A small sound classifier, trained from scratch.
Model: 25.6M parameters, log mel input, arch conformer, norm layernorm, activation quick_gelu, layers 8, width 320.
Training: soap at rate 0.0026, 9400 steps, batches of 64, held-out accuracy 98%.
Data: trained on synthesized solo parts of chorales (CocoChorales), 39062 training examples, 15.4 epochs.
Rows from block 5, named by matrix and row number. Rows with one number belong to one attention dimension. Each number is 50 + 12 x the weight over the matrix's rms, rounded and kept within 0 to 99. All counts start at 0.
# q: attention query, key and value (stacked) (model.blocks.5.attn.qkv.weight, 960x320, the q third), inputs 160-319
# k: attention query, key and value (stacked) (model.blocks.5.attn.qkv.weight, 960x320, the k third), inputs 160-319
q.50:54 17 66 46 45 77 71 44 44 45 33 55 39 60 67 81 48 58 42 59 53 46 73 57 34 63 63 66 52 23 53 39 49 40 38 57 40 60 69 62 55 46 12 43 42 18 71 68 47 43 34 52 38 93 53 55 55 53 35 33 70 37 39 69 51 63 35 46 72 62 53 54 69 72 86 50 45 43 57 79 83 85 34 27 33 76 58 39 46 45 68 66 32 28 55 65 45 49 49 63 50 73 83 48 78 48 33 35 68 28 43 20 59 53 41 46 67 67 66 28 26 47 29 48 18 26 55 10 57 75 38 41 87 44 56 57 24 54 30 46 29 54 48 40 46 37 57 41 50 72 52 72 64 46 44 48 34 50 70 52
q.51:33 35 59 62 54 57 42 68 32 79 53 50 36 56 46 50 44 57 35 39 46 43 43 50 62 49 49 46 61 53 41 64 40 46 40 59 45 58 48 33 38 57 53 56 60 51 64 45 28 63 73 56 68 56 42 55 36 48 58 59 48 36 59 50 48 59 62 48 72 48 56 43 44 48 39 40 62 54 48 44 39 48 60 36 50 54 40 59 68 33 55 43 56 43 57 71 53 43 65 05 37 35 62 39 56 52 65 66 45 49 69 61 48 52 67 56 36 54 57 59 52 37 63 46 55 67 41 63 62 44 47 49 54 42 49 53 54 59 58 38 34 42 52 41 34 68 52 59 32 32 63 50 56 66 53 60 38 39 56 55
q.52:43 39 57 46 64 81 42 58 58 45 41 43 68 40 57 49 32 55 68 61 69 38 54 52 43 55 56 58 68 42 48 45 51 52 40 47 52 49 49 41 47 45 36 56 44 36 54 42 63 64 45 47 43 56 59 49 49 34 48 63 38 59 51 49 53 61 37 69 59 52 48 41 58 45 65 61 25 42 46 38 55 56 68 57 45 43 53 60 59 53 68 45 38 23 52 39 46 40 53 65 51 60 70 57 75 60 56 31 45 45 60 54 36 51 16 59 50 48 61 47 56 44 39 66 45 53 37 38 77 58 56 56 51 32 44 60 49 45 38 52 62 57 56 37 62 49 36 54 41 62 43 68 68 54 55 75 27 81 58 62
q.53:50 59 36 52 57 50 58 66 43 34 40 43 41 40 52 55 47 62 52 50 48 35 42 51 54 51 60 57 44 37 65 45 55 53 56 54 54 54 44 47 49 67 58 65 56 45 73 60 49 45 35 59 44 23 37 27 46 47 39 54 48 45 33 39 80 36 51 47 49 60 49 37 41 34 63 61 52 19 57 66 48 53 37 34 61 58 47 62 54 56 38 59 34 53 56 48 60 42 47 61 55 58 56 52 61 53 64 53 57 47 24 48 54 42 55 55 65 44 56 65 47 35 51 61 50 53 35 48 59 37 74 28 43 47 52 54 68 61 50 52 57 39 44 37 58 62 57 50 59 61 43 55 46 56 39 62 50 55 54 58
q.54:46 49 59 70 57 46 46 49 50 66 63 60 50 63 36 34 57 45 38 39 48 45 42 50 65 52 58 45 36 55 40 59 61 36 54 51 37 47 53 43 47 49 64 46 54 70 35 35 45 48 53 54 52 49 36 61 39 58 54 55 42 50 65 68 33 51 66 56 56 37 57 60 53 51 22 36 49 59 55 41 39 44 61 60 43 49 43 48 52 42 38 47 60 60 41 43 68 66 56 30 45 29 52 36 34 41 50 57 41 56 58 57 51 72 56 64 53 35 54 71 62 45 58 46 71 55 34 54 41 52 46 54 54 50 50 38 46 56 61 45 42 38 49 52 57 70 52 51 35 29 46 49 43 61 52 43 55 43 50 41
q.55:38 17 40 26 57 47 60 32 49 55 49 32 72 52 62 43 55 49 52 47 75 41 59 34 36 56 29 57 44 57 39 40 44 43 46 63 48 47 74 54 53 20 43 49 36 35 26 48 69 60 40 38 39 58 65 61 45 47 39 47 49 76 52 47 40 47 13 50 49 48 49 72 56 80 53 41 35 50 39 48 63 40 50 42 22 39 63 56 37 60 61 53 42 32 17 21 27 63 61 62 81 36 64 50 51 44 48 31 68 44 55 79 50 56 08 39 61 48 48 43 38 71 56 48 49 44 61 48 45 69 49 87 69 50 55 66 41 48 33 62 69 59 72 58 52 50 37 37 45 57 58 55 49 38 73 39 52 75 46 47
q.56:77 99 69 99 44 26 22 36 54 95 86 61 26 67 46 00 47 52 20 56 33 52 33 42 84 19 57 37 48 77 58 72 73 31 62 61 22 24 27 12 43 82 87 38 85 89 41 32 43 32 97 43 53 50 31 78 10 35 64 57 18 38 79 52 22 44 76 57 26 14 60 68 48 26 21 33 58 72 65 19 00 44 97 55 75 44 21 43 67 49 38 49 85 77 72 34 66 65 42 17 37 12 22 53 18 43 67 72 26 57 56 65 47 78 77 46 19 30 75 74 90 57 72 59 99 65 41 79 48 26 59 43 38 56 60 21 44 77 90 43 37 40 20 77 79 82 64 86 26 04 51 33 40 73 32 33 55 09 65 24
q.57:63 54 45 46 51 43 50 49 54 46 47 58 46 40 56 61 57 51 56 53 43 62 44 49 47 55 55 43 50 55 56 36 38 57 56 51 57 47 44 56 56 47 57 53 43 51 47 51 57 46 49 62 56 42 52 48 63 46 56 43 53 53 50 54 47 47 58 44 45 45 44 53 40 40 52 48 48 56 50 58 49 56 46 43 54 60 49 54 45 61 53 52 48 61 53 53 46 52 40 56 39 56 41 64 40 60 46 53 51 58 48 43 54 47 56 55 55 50 41 45 42 51 49 43 44 47 51 49 44 46 50 48 42 46 54 39 47 51 55 57 51 53 58 48 52 42 62 44 58 51 50 49 48 40 35 50 48 46 43 50
q.58:56 48 49 47 58 53 40 61 49 35 52 50 58 40 42 45 59 36 78 67 52 54 62 58 61 54 50 48 59 56 45 48 46 44 46 35 48 53 41 52 51 50 48 40 53 54 39 53 47 59 35 34 60 52 42 51 57 60 64 61 44 63 61 51 46 54 45 52 48 30 50 52 41 51 50 49 39 54 55 25 34 44 67 78 50 25 60 67 44 55 42 31 62 46 43 50 46 55 63 68 47 31 37 64 49 53 54 41 29 78 59 51 48 46 43 63 43 44 38 39 64 46 53 48 62 63 54 72 46 55 49 62 34 54 56 52 46 33 45 52 69 65 64 57 54 41 46 56 54 50 47 41 48 38 53 75 57 64 43 52
q.59:85 57 39 59 30 52 46 21 39 35 41 40 33 40 49 49 40 42 47 61 32 72 68 56 64 42 32 41 60 61 64 38 41 45 39 53 27 42 17 45 41 61 44 27 50 53 64 64 67 72 48 47 41 51 42 54 41 56 31 45 65 40 44 23 49 76 52 58 63 48 37 61 40 64 69 48 37 46 69 52 48 68 55 58 51 59 41 61 36 57 57 61 89 45 62 32 50 25 33 46 50 44 49 54 46 58 30 50 71 29 34 48 48 37 44 32 30 75 54 30 45 74 46 55 63 23 71 24 51 47 40 54 46 51 58 62 40 48 41 82 36 54 43 71 45 45 75 69 52 40 55 68 73 68 50 21 39 46 42 29
q.60:55 41 36 35 48 26 58 59 42 43 57 49 45 50 50 61 55 50 43 29 60 47 41 39 40 42 43 55 40 33 51 37 44 59 60 48 65 62 62 53 54 39 60 68 48 42 53 51 47 51 54 65 63 41 40 46 61 61 50 49 53 51 23 49 63 31 50 34 49 59 45 35 55 59 47 50 67 45 56 57 62 41 34 36 57 50 55 41 39 52 46 59 46 67 31 48 43 48 52 46 51 46 45 33 36 49 55 63 61 47 29 51 60 47 64 57 49 41 40 59 52 46 44 50 44 50 53 53 31 38 49 49 66 46 52 55 52 44 42 48 52 39 47 55 34 46 40 47 64 50 64 35 48 50 62 30 61 39 50 49
q.61:62 50 51 47 51 28 74 33 59 59 60 56 36 60 48 60 77 49 37 53 45 57 60 42 40 43 54 44 32 44 63 50 44 34 69 46 54 45 71 52 66 37 58 41 52 64 33 65 51 19 52 60 53 61 52 60 49 66 55 31 60 46 48 69 31 35 48 40 31 44 49 86 48 57 47 30 64 61 40 72 49 42 28 41 47 70 45 37 40 65 43 64 48 63 39 56 74 64 51 64 51 47 22 41 28 41 51 43 61 42 43 35 72 68 74 46 63 39 52 45 51 54 47 30 64 29 59 61 17 60 42 45 63 63 55 32 17 55 66 48 43 48 50 69 46 52 52 40 53 47 49 45 23 20 42 25 66 30 55 34
q.62:68 70 56 70 63 57 39 40 66 71 55 52 36 68 42 21 49 62 32 49 46 36 46 37 68 43 59 45 43 67 56 74 68 21 62 55 33 37 51 34 61 68 56 48 85 74 36 51 33 30 74 26 37 60 57 67 08 40 43 48 34 34 67 62 31 35 53 51 40 41 66 63 53 39 38 49 55 55 55 51 35 52 80 42 52 58 27 41 58 55 48 64 59 51 51 45 68 64 59 40 47 34 49 52 40 34 66 47 38 50 59 60 51 74 53 28 56 39 75 58 66 43 69 49 71 64 39 60 57 49 68 42 57 36 59 30 42 72 65 30 39 42 25 48 74 70 50 64 28 50 47 56 41 62 38 49 59 40 61 31
q.63:80 69 64 74 62 43 39 58 71 70 57 54 55 67 41 30 45 37 42 49 68 39 60 33 44 44 66 49 37 64 48 58 81 22 62 27 36 31 49 16 65 56 72 48 69 68 25 39 49 50 60 46 46 60 64 59 27 42 61 67 32 56 58 55 25 29 47 52 39 33 42 73 72 36 29 35 39 65 64 30 20 31 97 58 52 35 42 47 44 54 39 45 52 62 42 41 53 72 60 46 50 26 28 71 39 40 63 35 39 60 75 63 33 76 55 42 48 18 65 74 77 52 79 43 86 70 25 71 60 43 70 59 50 28 69 28 53 68 62 29 55 48 25 41 51 68 23 66 35 48 25 45 36 56 50 57 67 65 71 42
q.64:35 50 48 53 52 49 64 66 49 45 32 45 46 31 38 42 28 43 42 41 42 40 43 58 46 51 51 62 39 61 46 62 48 67 48 36 40 44 53 48 35 39 73 54 51 43 50 37 60 60 55 60 53 34 59 41 53 45 51 72 44 59 47 45 57 56 59 60 36 66 68 32 53 59 44 60 60 39 48 41 53 44 44 59 46 33 52 56 40 37 44 45 40 51 35 33 23 36 41 44 74 53 59 33 49 47 55 63 57 40 51 60 52 35 36 41 35 63 45 48 46 63 67 56 31 50 42 35 53 50 49 56 42 45 36 67 64 45 57 49 36 50 59 35 36 48 47 61 50 39 55 61 53 57 59 54 64 62 44 52
q.65:46 55 47 56 48 43 45 46 43 42 46 39 50 40 58 48 50 51 51 63 38 44 46 55 69 45 52 48 71 58 46 46 44 67 46 36 36 46 30 42 34 58 56 46 50 54 61 48 53 64 52 50 47 30 43 55 53 38 51 49 52 52 44 36 40 52 57 55 60 52 56 44 46 45 59 55 43 38 51 43 35 56 56 56 59 40 53 63 57 46 56 46 59 41 49 38 50 30 36 41 60 43 57 53 54 52 43 50 50 41 54 67 42 42 40 57 44 66 46 63 42 55 50 59 47 44 48 48 65 44 51 36 38 48 52 68 50 43 49 66 38 42 53 59 44 47 64 61 46 55 57 56 58 63 53 54 43 55 43 37
q.66:50 44 42 44 54 41 60 52 56 54 66 33 51 49 42 36 54 55 44 51 62 37 48 35 37 51 51 50 40 75 43 53 54 48 57 42 51 48 63 39 50 39 48 55 52 55 32 48 54 52 60 53 46 53 57 58 57 48 57 53 42 61 45 52 41 31 45 56 43 58 51 61 55 47 50 48 45 52 57 50 50 46 53 61 48 40 59 49 46 53 46 55 55 62 32 38 46 67 41 51 55 40 42 54 36 51 62 52 54 61 61 60 56 47 43 43 49 36 47 64 66 60 52 52 48 52 47 56 38 48 56 51 51 46 50 52 56 52 51 43 51 48 52 49 56 40 41 45 57 64 46 53 45 57 45 54 60 58 45 55
q.67:65 47 32 54 46 44 56 48 46 54 50 59 50 54 50 37 46 61 41 31 63 31 29 47 49 69 49 48 34 43 38 49 52 57 47 82 36 68 50 41 58 57 44 68 49 59 58 37 43 45 56 40 48 41 64 51 45 53 52 63 44 35 59 53 62 44 52 34 45 50 61 24 49 58 41 74 62 41 40 44 52 59 55 48 57 57 40 44 52 51 38 48 46 50 56 47 53 52 43 63 62 51 47 46 61 57 52 70 48 47 38 50 49 39 51 36 42 44 52 70 43 53 62 32 39 64 53 48 51 50 50 41 46 52 41 45 71 60 35 38 46 47 44 43 63 70 46 46 45 59 47 35 40 64 51 46 47 53 62 51
q.68:42 51 57 49 65 70 52 53 56 43 50 53 64 51 64 66 50 42 66 58 49 62 84 63 48 52 59 45 61 46 46 39 51 52 49 36 37 42 46 38 20 53 67 53 47 58 50 33 66 59 39 52 49 38 39 65 52 35 65 62 41 52 65 58 46 66 48 72 63 47 44 42 59 59 54 63 21 51 61 39 37 34 50 63 26 25 61 73 40 59 58 45 38 33 58 45 42 38 49 47 45 50 66 50 43 53 30 44 47 45 57 47 34 52 23 50 36 62 48 48 54 53 58 54 39 35 38 37 64 82 34 65 53 16 51 51 24 39 40 51 38 62 63 46 26 40 52 52 33 41 65 64 56 48 58 57 34 61 50 54
q.69:46 57 52 47 65 37 68 51 70 44 49 40 47 37 63 47 52 52 61 34 61 48 39 33 38 50 50 62 21 46 37 54 58 50 60 61 67 53 57 43 50 49 56 73 42 53 41 35 74 44 43 62 44 42 66 30 53 48 52 57 36 59 40 51 61 38 47 52 32 49 64 54 57 39 36 49 48 50 50 63 50 53 43 58 42 52 41 41 39 64 43 44 38 61 57 59 42 53 37 61 61 74 31 57 52 53 70 41 56 56 39 44 52 61 53 34 49 42 54 56 46 60 62 33 40 60 26 50 48 55 59 31 56 42 40 35 48 63 56 36 56 53 49 40 51 57 25 40 56 56 46 42 46 33 59 43 62 61 76 57
q.70:42 49 48 55 50 50 49 53 52 44 44 54 42 54 29 41 63 68 39 53 49 54 43 43 44 51 51 55 57 48 51 57 49 43 62 49 51 48 51 52 54 47 54 51 56 55 50 46 36 42 46 42 52 64 41 52 42 51 42 60 55 42 40 56 53 50 53 54 54 48 51 42 54 48 54 46 61 50 51 38 54 59 52 50 54 53 48 39 50 47 35 58 58 61 46 44 56 56 56 52 58 44 52 41 57 41 50 51 45 49 48 53 58 45 54 44 56 50 54 56 63 36 52 53 45 51 46 52 47 46 64 49 49 49 49 50 62 60 50 45 49 48 41 49 58 53 59 55 43 52 52 47 51 59 46 58 57 43 53 64
q.71:50 56 57 42 49 44 64 50 48 53 60 39 60 50 52 38 38 34 46 30 62 46 49 42 35 43 31 54 36 56 44 61 64 40 59 56 38 49 44 48 48 50 71 65 42 38 52 24 70 58 58 62 63 46 37 42 42 49 40 79 49 66 46 53 36 59 52 51 53 44 67 44 65 58 32 49 43 44 51 34 43 55 50 54 29 44 46 40 40 44 58 52 47 55 42 22 41 42 37 51 75 56 61 37 49 50 46 35 56 26 42 57 53 63 35 37 43 56 50 56 61 61 55 53 48 53 39 48 58 51 53 55 61 48 46 50 38 71 55 51 47 56 50 56 45 73 48 63 37 38 46 56 55 74 70 34 62 56 66 39
k.50:65 39 69 50 37 70 61 24 34 62 52 46 49 57 45 35 35 60 43 43 59 31 40 39 76 45 44 47 44 55 51 75 71 46 45 71 22 41 55 43 68 56 24 29 64 37 54 60 45 80 49 37 36 78 41 66 28 49 21 48 40 50 63 50 35 63 44 59 62 54 69 62 60 62 52 39 45 40 38 54 51 68 63 41 47 44 22 38 60 31 81 62 68 12 45 16 58 59 59 41 58 42 65 44 64 35 56 34 73 27 57 60 49 59 22 39 80 50 98 46 38 46 48 61 61 58 42 43 80 60 49 53 81 54 51 73 39 67 42 49 52 53 32 67 63 70 35 57 16 42 37 55 55 66 65 45 31 40 43 20
k.51:48 59 40 34 58 53 60 49 57 47 38 26 53 45 42 62 45 46 66 41 63 53 52 34 43 53 48 50 29 46 40 45 62 49 47 48 62 71 58 42 51 54 56 72 46 53 51 51 69 53 47 46 50 44 73 29 58 49 40 64 44 56 51 42 44 50 50 60 38 56 66 53 62 44 48 65 37 35 53 50 46 47 51 54 35 54 51 51 51 66 42 55 41 48 51 50 47 45 45 56 65 60 42 41 55 49 61 39 56 53 47 56 32 51 40 32 52 40 48 58 58 62 49 48 35 49 36 38 61 54 45 52 44 34 45 47 59 56 50 45 59 42 48 40 41 55 37 47 49 52 40 63 51 38 56 41 51 73 68 62
k.52:62 48 64 64 54 68 49 42 49 38 47 64 48 54 34 52 62 35 50 62 35 54 66 75 53 50 57 51 66 55 55 50 60 45 48 34 34 40 51 42 35 51 55 28 53 57 53 49 44 64 51 52 57 66 42 63 45 58 50 57 47 46 65 61 27 63 49 56 50 38 30 49 62 48 61 42 37 54 73 40 46 50 63 58 42 36 47 57 45 58 51 51 60 40 65 45 47 50 51 37 50 49 61 48 44 34 42 48 52 57 63 44 50 44 43 59 43 60 65 37 47 51 38 61 57 47 39 48 55 59 40 56 57 39 52 42 36 52 50 55 38 56 49 56 48 55 45 64 33 34 57 50 55 48 45 48 40 45 38 37
k.53:52 39 59 41 53 55 44 50 33 74 54 52 53 41 56 41 25 37 49 45 54 54 32 43 62 42 37 58 58 45 43 58 57 41 46 50 36 44 25 31 29 53 63 56 38 38 49 39 63 56 67 79 58 45 35 61 42 39 42 57 46 49 40 25 48 72 58 62 64 50 42 33 55 71 37 39 42 53 68 37 38 59 44 59 47 31 30 45 41 28 80 47 57 38 48 19 34 26 37 30 53 41 63 44 55 55 62 61 75 20 42 63 54 47 47 52 29 61 77 41 51 53 56 65 48 43 43 40 56 58 62 49 75 49 48 69 35 49 42 60 26 42 52 51 42 71 50 72 43 17 66 45 72 55 60 38 37 49 65 16
k.54:57 58 48 53 52 36 55 48 61 46 55 45 59 60 57 61 68 55 50 54 53 42 51 51 36 46 59 46 43 57 61 49 58 47 52 42 59 39 62 48 68 57 51 41 61 55 44 47 55 30 46 45 42 53 59 57 49 54 46 47 45 62 44 58 48 26 48 52 38 45 44 72 52 38 47 45 47 54 56 46 47 40 68 54 46 58 65 57 51 58 33 50 46 52 51 55 56 66 59 59 56 50 31 56 44 46 69 39 45 61 54 52 56 61 50 57 54 37 52 61 61 62 49 41 42 50 47 60 50 45 54 44 38 61 60 31 56 54 59 55 68 55 38 62 62 55 40 43 54 56 46 49 35 27 39 62 52 47 48 64
k.55:62 39 35 72 37 48 40 44 29 50 32 70 31 53 37 51 76 68 26 71 30 55 55 72 69 61 54 48 62 71 63 39 41 48 44 57 35 49 46 62 69 48 28 41 58 69 34 69 20 45 54 31 51 39 42 54 45 71 51 55 50 41 44 54 49 50 54 30 42 42 73 60 40 49 52 37 76 60 50 50 53 55 74 46 63 58 53 52 50 45 24 61 54 71 54 63 59 72 56 38 50 30 46 62 52 44 47 66 29 76 47 45 52 35 61 60 69 53 44 52 26 50 49 40 64 48 61 52 37 41 41 41 34 67 59 51 62 59 40 60 46 50 54 48 57 46 72 60 47 63 39 38 45 42 16 52 62 29 41 54
k.56:53 78 29 43 70 17 63 57 93 29 68 22 55 38 66 61 75 53 79 54 62 51 49 27 10 33 68 60 18 45 69 18 46 44 86 41 89 43 49 52 45 64 79 78 53 70 48 44 92 04 31 65 35 38 64 15 66 36 69 50 20 70 25 57 59 00 28 32 17 38 47 67 57 00 40 56 44 52 65 76 39 55 38 61 69 63 75 61 54 96 14 42 19 97 67 63 64 57 48 85 49 71 00 67 28 69 76 41 34 81 38 40 41 80 62 30 35 26 29 77 75 70 57 44 45 49 25 66 22 38 80 42 24 32 55 01 61 69 84 46 90 33 42 58 61 49 43 18 74 72 41 57 32 16 13 45 76 69 78 94
k.57:51 47 56 49 46 33 53 51 46 56 48 52 36 49 52 52 52 50 47 49 42 46 50 50 50 57 54 45 43 54 44 54 42 54 39 52 51 50 44 66 44 44 44 53 47 48 50 67 49 35 47 53 59 47 53 48 52 59 64 43 55 49 58 55 49 48 56 47 61 48 53 53 45 65 57 54 62 47 30 58 51 49 40 41 52 47 47 40 53 40 47 47 55 52 46 51 41 59 40 47 52 43 52 53 50 51 42 52 55 46 41 59 53 50 59 52 55 55 42 46 54 48 46 39 49 44 55 47 44 52 55 56 45 55 58 51 53 36 42 50 54 58 60 37 54 53 56 49 44 49 56 32 39 54 56 51 48 41 44 53
k.58:33 30 36 64 63 62 40 72 52 46 51 67 52 52 44 63 67 44 63 54 45 61 75 78 43 46 56 59 67 39 49 46 51 46 54 44 56 58 60 58 48 47 52 50 36 56 54 50 31 52 45 40 56 56 50 35 65 68 65 55 65 56 53 67 47 47 56 56 52 35 43 53 50 56 49 47 52 55 52 43 56 34 51 49 50 55 74 65 42 60 31 35 48 65 55 82 39 58 77 35 42 50 58 45 38 46 47 60 25 77 68 35 46 54 65 72 39 36 22 52 48 32 47 36 39 57 49 59 28 63 43 57 40 44 46 41 54 39 45 39 46 54 62 39 31 45 57 43 48 55 56 36 48 48 55 76 59 45 44 56
k.59:69 73 22 59 53 50 63 31 68 45 40 53 47 30 44 46 68 60 48 53 59 59 58 32 33 39 53 50 23 64 75 41 46 45 85 49 43 59 47 39 42 46 48 78 49 61 38 37 73 37 27 59 59 49 61 61 47 43 55 61 33 47 61 74 43 38 21 40 25 51 42 51 46 33 37 58 54 47 49 63 40 66 46 46 52 66 49 49 45 76 31 57 45 77 57 48 62 59 45 77 41 47 19 58 37 47 42 47 50 75 59 34 41 63 32 35 41 54 40 52 58 68 50 42 66 54 36 46 27 54 42 54 51 40 48 36 36 79 69 47 56 56 43 59 46 58 45 40 45 58 31 78 63 48 23 18 53 53 56 53
k.60:40 26 53 42 47 73 59 62 22 68 49 40 51 41 51 50 25 54 55 43 42 38 26 43 69 66 40 60 42 44 37 69 65 55 25 67 48 69 44 44 59 49 27 53 47 44 57 62 47 56 50 39 36 35 62 41 55 52 33 47 52 42 42 23 66 49 65 50 63 61 70 52 56 62 54 39 59 35 40 61 64 61 47 41 47 51 31 46 77 35 70 40 52 41 39 39 53 42 38 46 53 52 68 41 77 55 66 66 70 19 32 55 50 47 48 31 63 29 72 61 27 44 54 56 61 60 50 29 57 50 69 27 63 61 46 78 76 57 21 44 49 49 52 49 53 76 46 52 53 59 40 49 58 57 48 57 37 55 65 35
k.61:42 37 47 51 28 24 49 43 33 61 51 39 35 57 51 33 54 60 28 51 43 35 36 38 60 57 42 36 42 65 54 61 44 59 43 63 49 52 36 77 75 50 32 49 80 63 51 65 30 39 49 21 45 38 49 42 39 54 38 36 57 48 56 36 52 44 59 26 45 47 69 66 41 60 39 53 71 44 24 51 49 56 55 41 76 61 29 45 69 31 49 47 53 55 40 59 57 62 56 39 48 40 46 52 58 52 73 59 29 33 41 49 57 55 65 41 65 50 51 60 32 31 51 39 70 49 68 65 42 43 44 34 47 76 55 61 66 54 48 52 58 56 39 47 55 57 58 40 41 52 42 42 35 56 45 58 53 40 43 51
k.62:78 83 43 55 54 40 43 29 63 44 53 50 38 57 53 34 71 59 43 69 52 50 61 37 32 45 55 41 36 64 64 28 47 39 71 44 46 31 36 51 55 60 63 59 64 72 34 35 58 24 43 55 49 49 43 65 35 29 64 53 36 58 44 46 25 25 34 38 36 37 54 60 44 36 35 53 43 63 55 56 24 68 52 57 65 46 55 58 44 67 43 57 45 70 55 45 53 61 42 68 47 41 15 74 44 58 52 43 42 74 51 39 49 55 42 40 35 65 40 54 55 75 70 42 58 38 46 68 35 50 65 55 34 49 49 36 42 65 59 62 56 54 33 61 62 60 60 50 44 49 39 63 40 42 22 40 58 45 63 61
k.63:72 55 71 66 57 53 25 53 50 56 53 47 39 62 49 49 66 69 58 72 46 31 54 57 71 49 73 34 51 74 48 44 56 36 62 28 33 24 53 46 64 71 45 29 87 55 50 49 31 55 55 35 27 55 39 84 18 35 63 53 30 63 32 44 45 33 42 55 73 18 38 58 46 33 50 33 36 67 62 45 30 39 82 51 60 37 50 72 59 49 58 44 47 46 57 53 51 59 64 34 33 32 48 78 50 49 72 46 39 61 71 52 57 36 37 59 32 30 76 68 51 52 70 52 63 49 30 77 64 45 87 41 36 53 81 41 52 58 42 57 46 47 23 44 73 70 43 54 26 44 43 58 55 38 23 83 41 51 61 67
k.64:58 61 40 39 35 60 59 36 48 52 59 59 41 46 45 51 32 53 30 59 48 57 28 56 41 59 29 54 64 31 56 58 37 48 53 70 42 55 35 55 59 60 25 49 44 47 49 50 54 29 44 57 41 45 41 48 60 39 45 39 39 41 51 45 60 58 55 36 51 60 45 43 28 45 46 51 72 49 37 52 56 67 27 58 55 57 41 40 44 41 49 56 60 63 58 49 75 35 26 70 37 53 44 29 76 57 50 70 59 47 34 40 49 38 54 39 41 71 38 41 33 64 49 58 34 59 48 53 37 51 71 43 65 55 52 56 53 51 40 44 37 40 59 64 67 41 65 50 70 49 62 54 60 66 40 43 44 43 46 36
k.65:33 36 56 41 54 52 46 56 39 60 46 55 55 52 56 45 47 54 42 52 49 49 27 62 66 51 35 56 59 42 42 68 62 61 35 65 53 69 68 59 65 43 32 30 44 38 58 60 40 53 43 41 34 46 50 40 59 44 37 37 52 45 46 43 66 56 45 41 53 58 48 59 55 64 57 41 66 40 41 44 59 45 38 49 55 57 54 51 45 32 62 46 44 31 42 52 59 50 65 58 52 48 72 42 55 53 57 53 49 30 46 48 47 36 55 66 77 40 59 47 35 38 42 50 35 53 59 53 46 55 61 36 62 62 51 71 63 48 27 39 56 47 48 52 61 50 48 49 59 55 48 37 52 29 61 65 33 52 49 35
k.66:50 48 50 62 53 48 49 46 52 56 61 59 43 53 60 49 57 48 45 56 42 65 55 53 52 53 48 49 58 32 45 48 45 57 55 64 42 40 45 52 48 55 55 43 34 51 43 46 53 42 41 56 53 51 34 60 49 42 50 52 43 49 56 54 50 54 50 57 53 47 41 57 50 54 56 50 55 51 44 38 40 45 33 65 56 43 53 46 40 59 42 44 53 61 54 53 59 47 53 61 40 42 41 51 49 50 38 71 38 55 52 50 54 54 54 45 40 46 40 46 53 55 57 43 37 37 52 59 39 55 59 54 58 52 41 45 40 49 43 45 39 51 53 61 54 41 68 55 51 49 66 54 47 51 56 56 51 46 43 36
k.67:44 77 52 59 53 47 45 55 67 60 47 70 41 52 46 47 47 53 37 56 45 60 35 47 39 51 50 44 44 46 47 46 32 53 51 56 54 39 47 47 27 53 71 57 48 65 58 39 57 34 67 58 60 40 53 51 58 32 67 47 38 51 57 58 60 48 54 47 46 56 51 34 47 32 43 62 69 54 58 48 52 58 45 69 72 58 41 46 56 48 40 53 46 55 71 55 62 38 37 46 44 55 34 37 48 63 55 76 51 40 49 37 50 56 74 52 30 57 41 53 58 55 40 55 27 54 44 48 36 42 51 45 32 49 40 36 55 51 60 50 52 37 45 40 50 54 59 49 62 40 54 55 42 50 41 51 55 35 54 45
k.68:53 35 25 29 52 49 58 43 59 65 56 31 67 31 40 45 48 59 54 40 65 52 34 42 39 54 33 57 23 47 29 43 60 55 56 59 47 66 60 58 60 37 44 62 41 49 44 50 70 52 37 48 33 38 76 33 52 55 31 52 48 49 28 34 69 43 36 48 30 68 62 42 57 58 42 55 48 29 40 57 65 47 45 53 53 60 41 52 54 55 58 46 38 64 34 35 37 42 55 61 62 56 61 43 45 53 58 55 55 33 33 49 47 32 24 42 37 42 63 66 32 63 60 48 40 46 54 46 39 49 53 58 58 59 28 78 69 49 37 59 61 57 58 44 52 52 38 38 77 60 27 46 39 46 53 38 61 61 36 54
k.69:50 43 44 60 59 62 41 61 29 37 37 56 45 38 34 33 64 46 51 61 44 53 46 68 71 48 44 50 57 60 54 64 47 66 59 43 29 53 37 57 44 60 66 37 67 63 61 47 34 71 54 23 45 33 45 51 42 49 58 65 57 57 60 48 57 66 52 60 42 47 58 51 49 50 51 56 62 31 32 16 40 34 62 64 65 40 49 71 57 38 33 46 52 32 52 42 55 40 67 43 67 39 54 39 39 32 49 44 27 53 51 62 53 44 44 70 51 58 44 55 62 47 59 43 43 55 37 59 59 35 53 49 29 61 36 62 75 43 47 55 41 61 57 51 45 64 64 59 35 36 46 44 36 50 60 68 49 42 36 34
k.70:46 51 60 71 48 41 48 51 39 58 56 61 39 75 58 46 50 59 42 52 36 54 54 41 50 54 45 56 52 56 52 42 53 45 44 53 37 27 35 45 35 56 48 50 52 51 41 41 42 38 61 57 57 55 45 50 35 47 67 57 41 50 58 58 43 42 66 48 63 44 53 51 45 46 35 40 47 62 64 44 41 63 54 45 41 50 51 39 46 48 44 61 50 60 59 48 48 63 41 41 39 37 47 58 51 56 59 60 48 61 53 47 54 65 57 51 44 49 49 56 60 44 53 46 54 57 58 54 51 48 57 43 56 42 59 40 44 66 48 51 41 41 40 43 57 53 56 53 44 46 64 58 53 50 41 56 44 45 57 57
k.71:47 44 53 69 60 46 56 55 33 52 42 53 40 49 54 57 68 51 60 67 39 58 62 58 65 48 50 46 47 58 56 44 49 56 38 52 41 52 42 45 52 55 44 36 53 58 58 60 33 45 34 33 54 48 40 43 45 61 65 46 44 40 64 52 54 49 53 45 49 42 53 55 35 58 48 50 43 51 53 38 49 48 42 49 51 44 52 59 56 40 40 52 55 44 53 56 51 60 57 36 50 50 57 55 53 42 61 38 45 64 34 51 52 43 67 66 55 41 51 45 57 46 51 37 57 59 44 49 50 43 57 43 49 57 47 50 51 51 45 41 48 59 51 35 45 53 68 61 46 49 60 44 44 34 45 57 48 44 53 44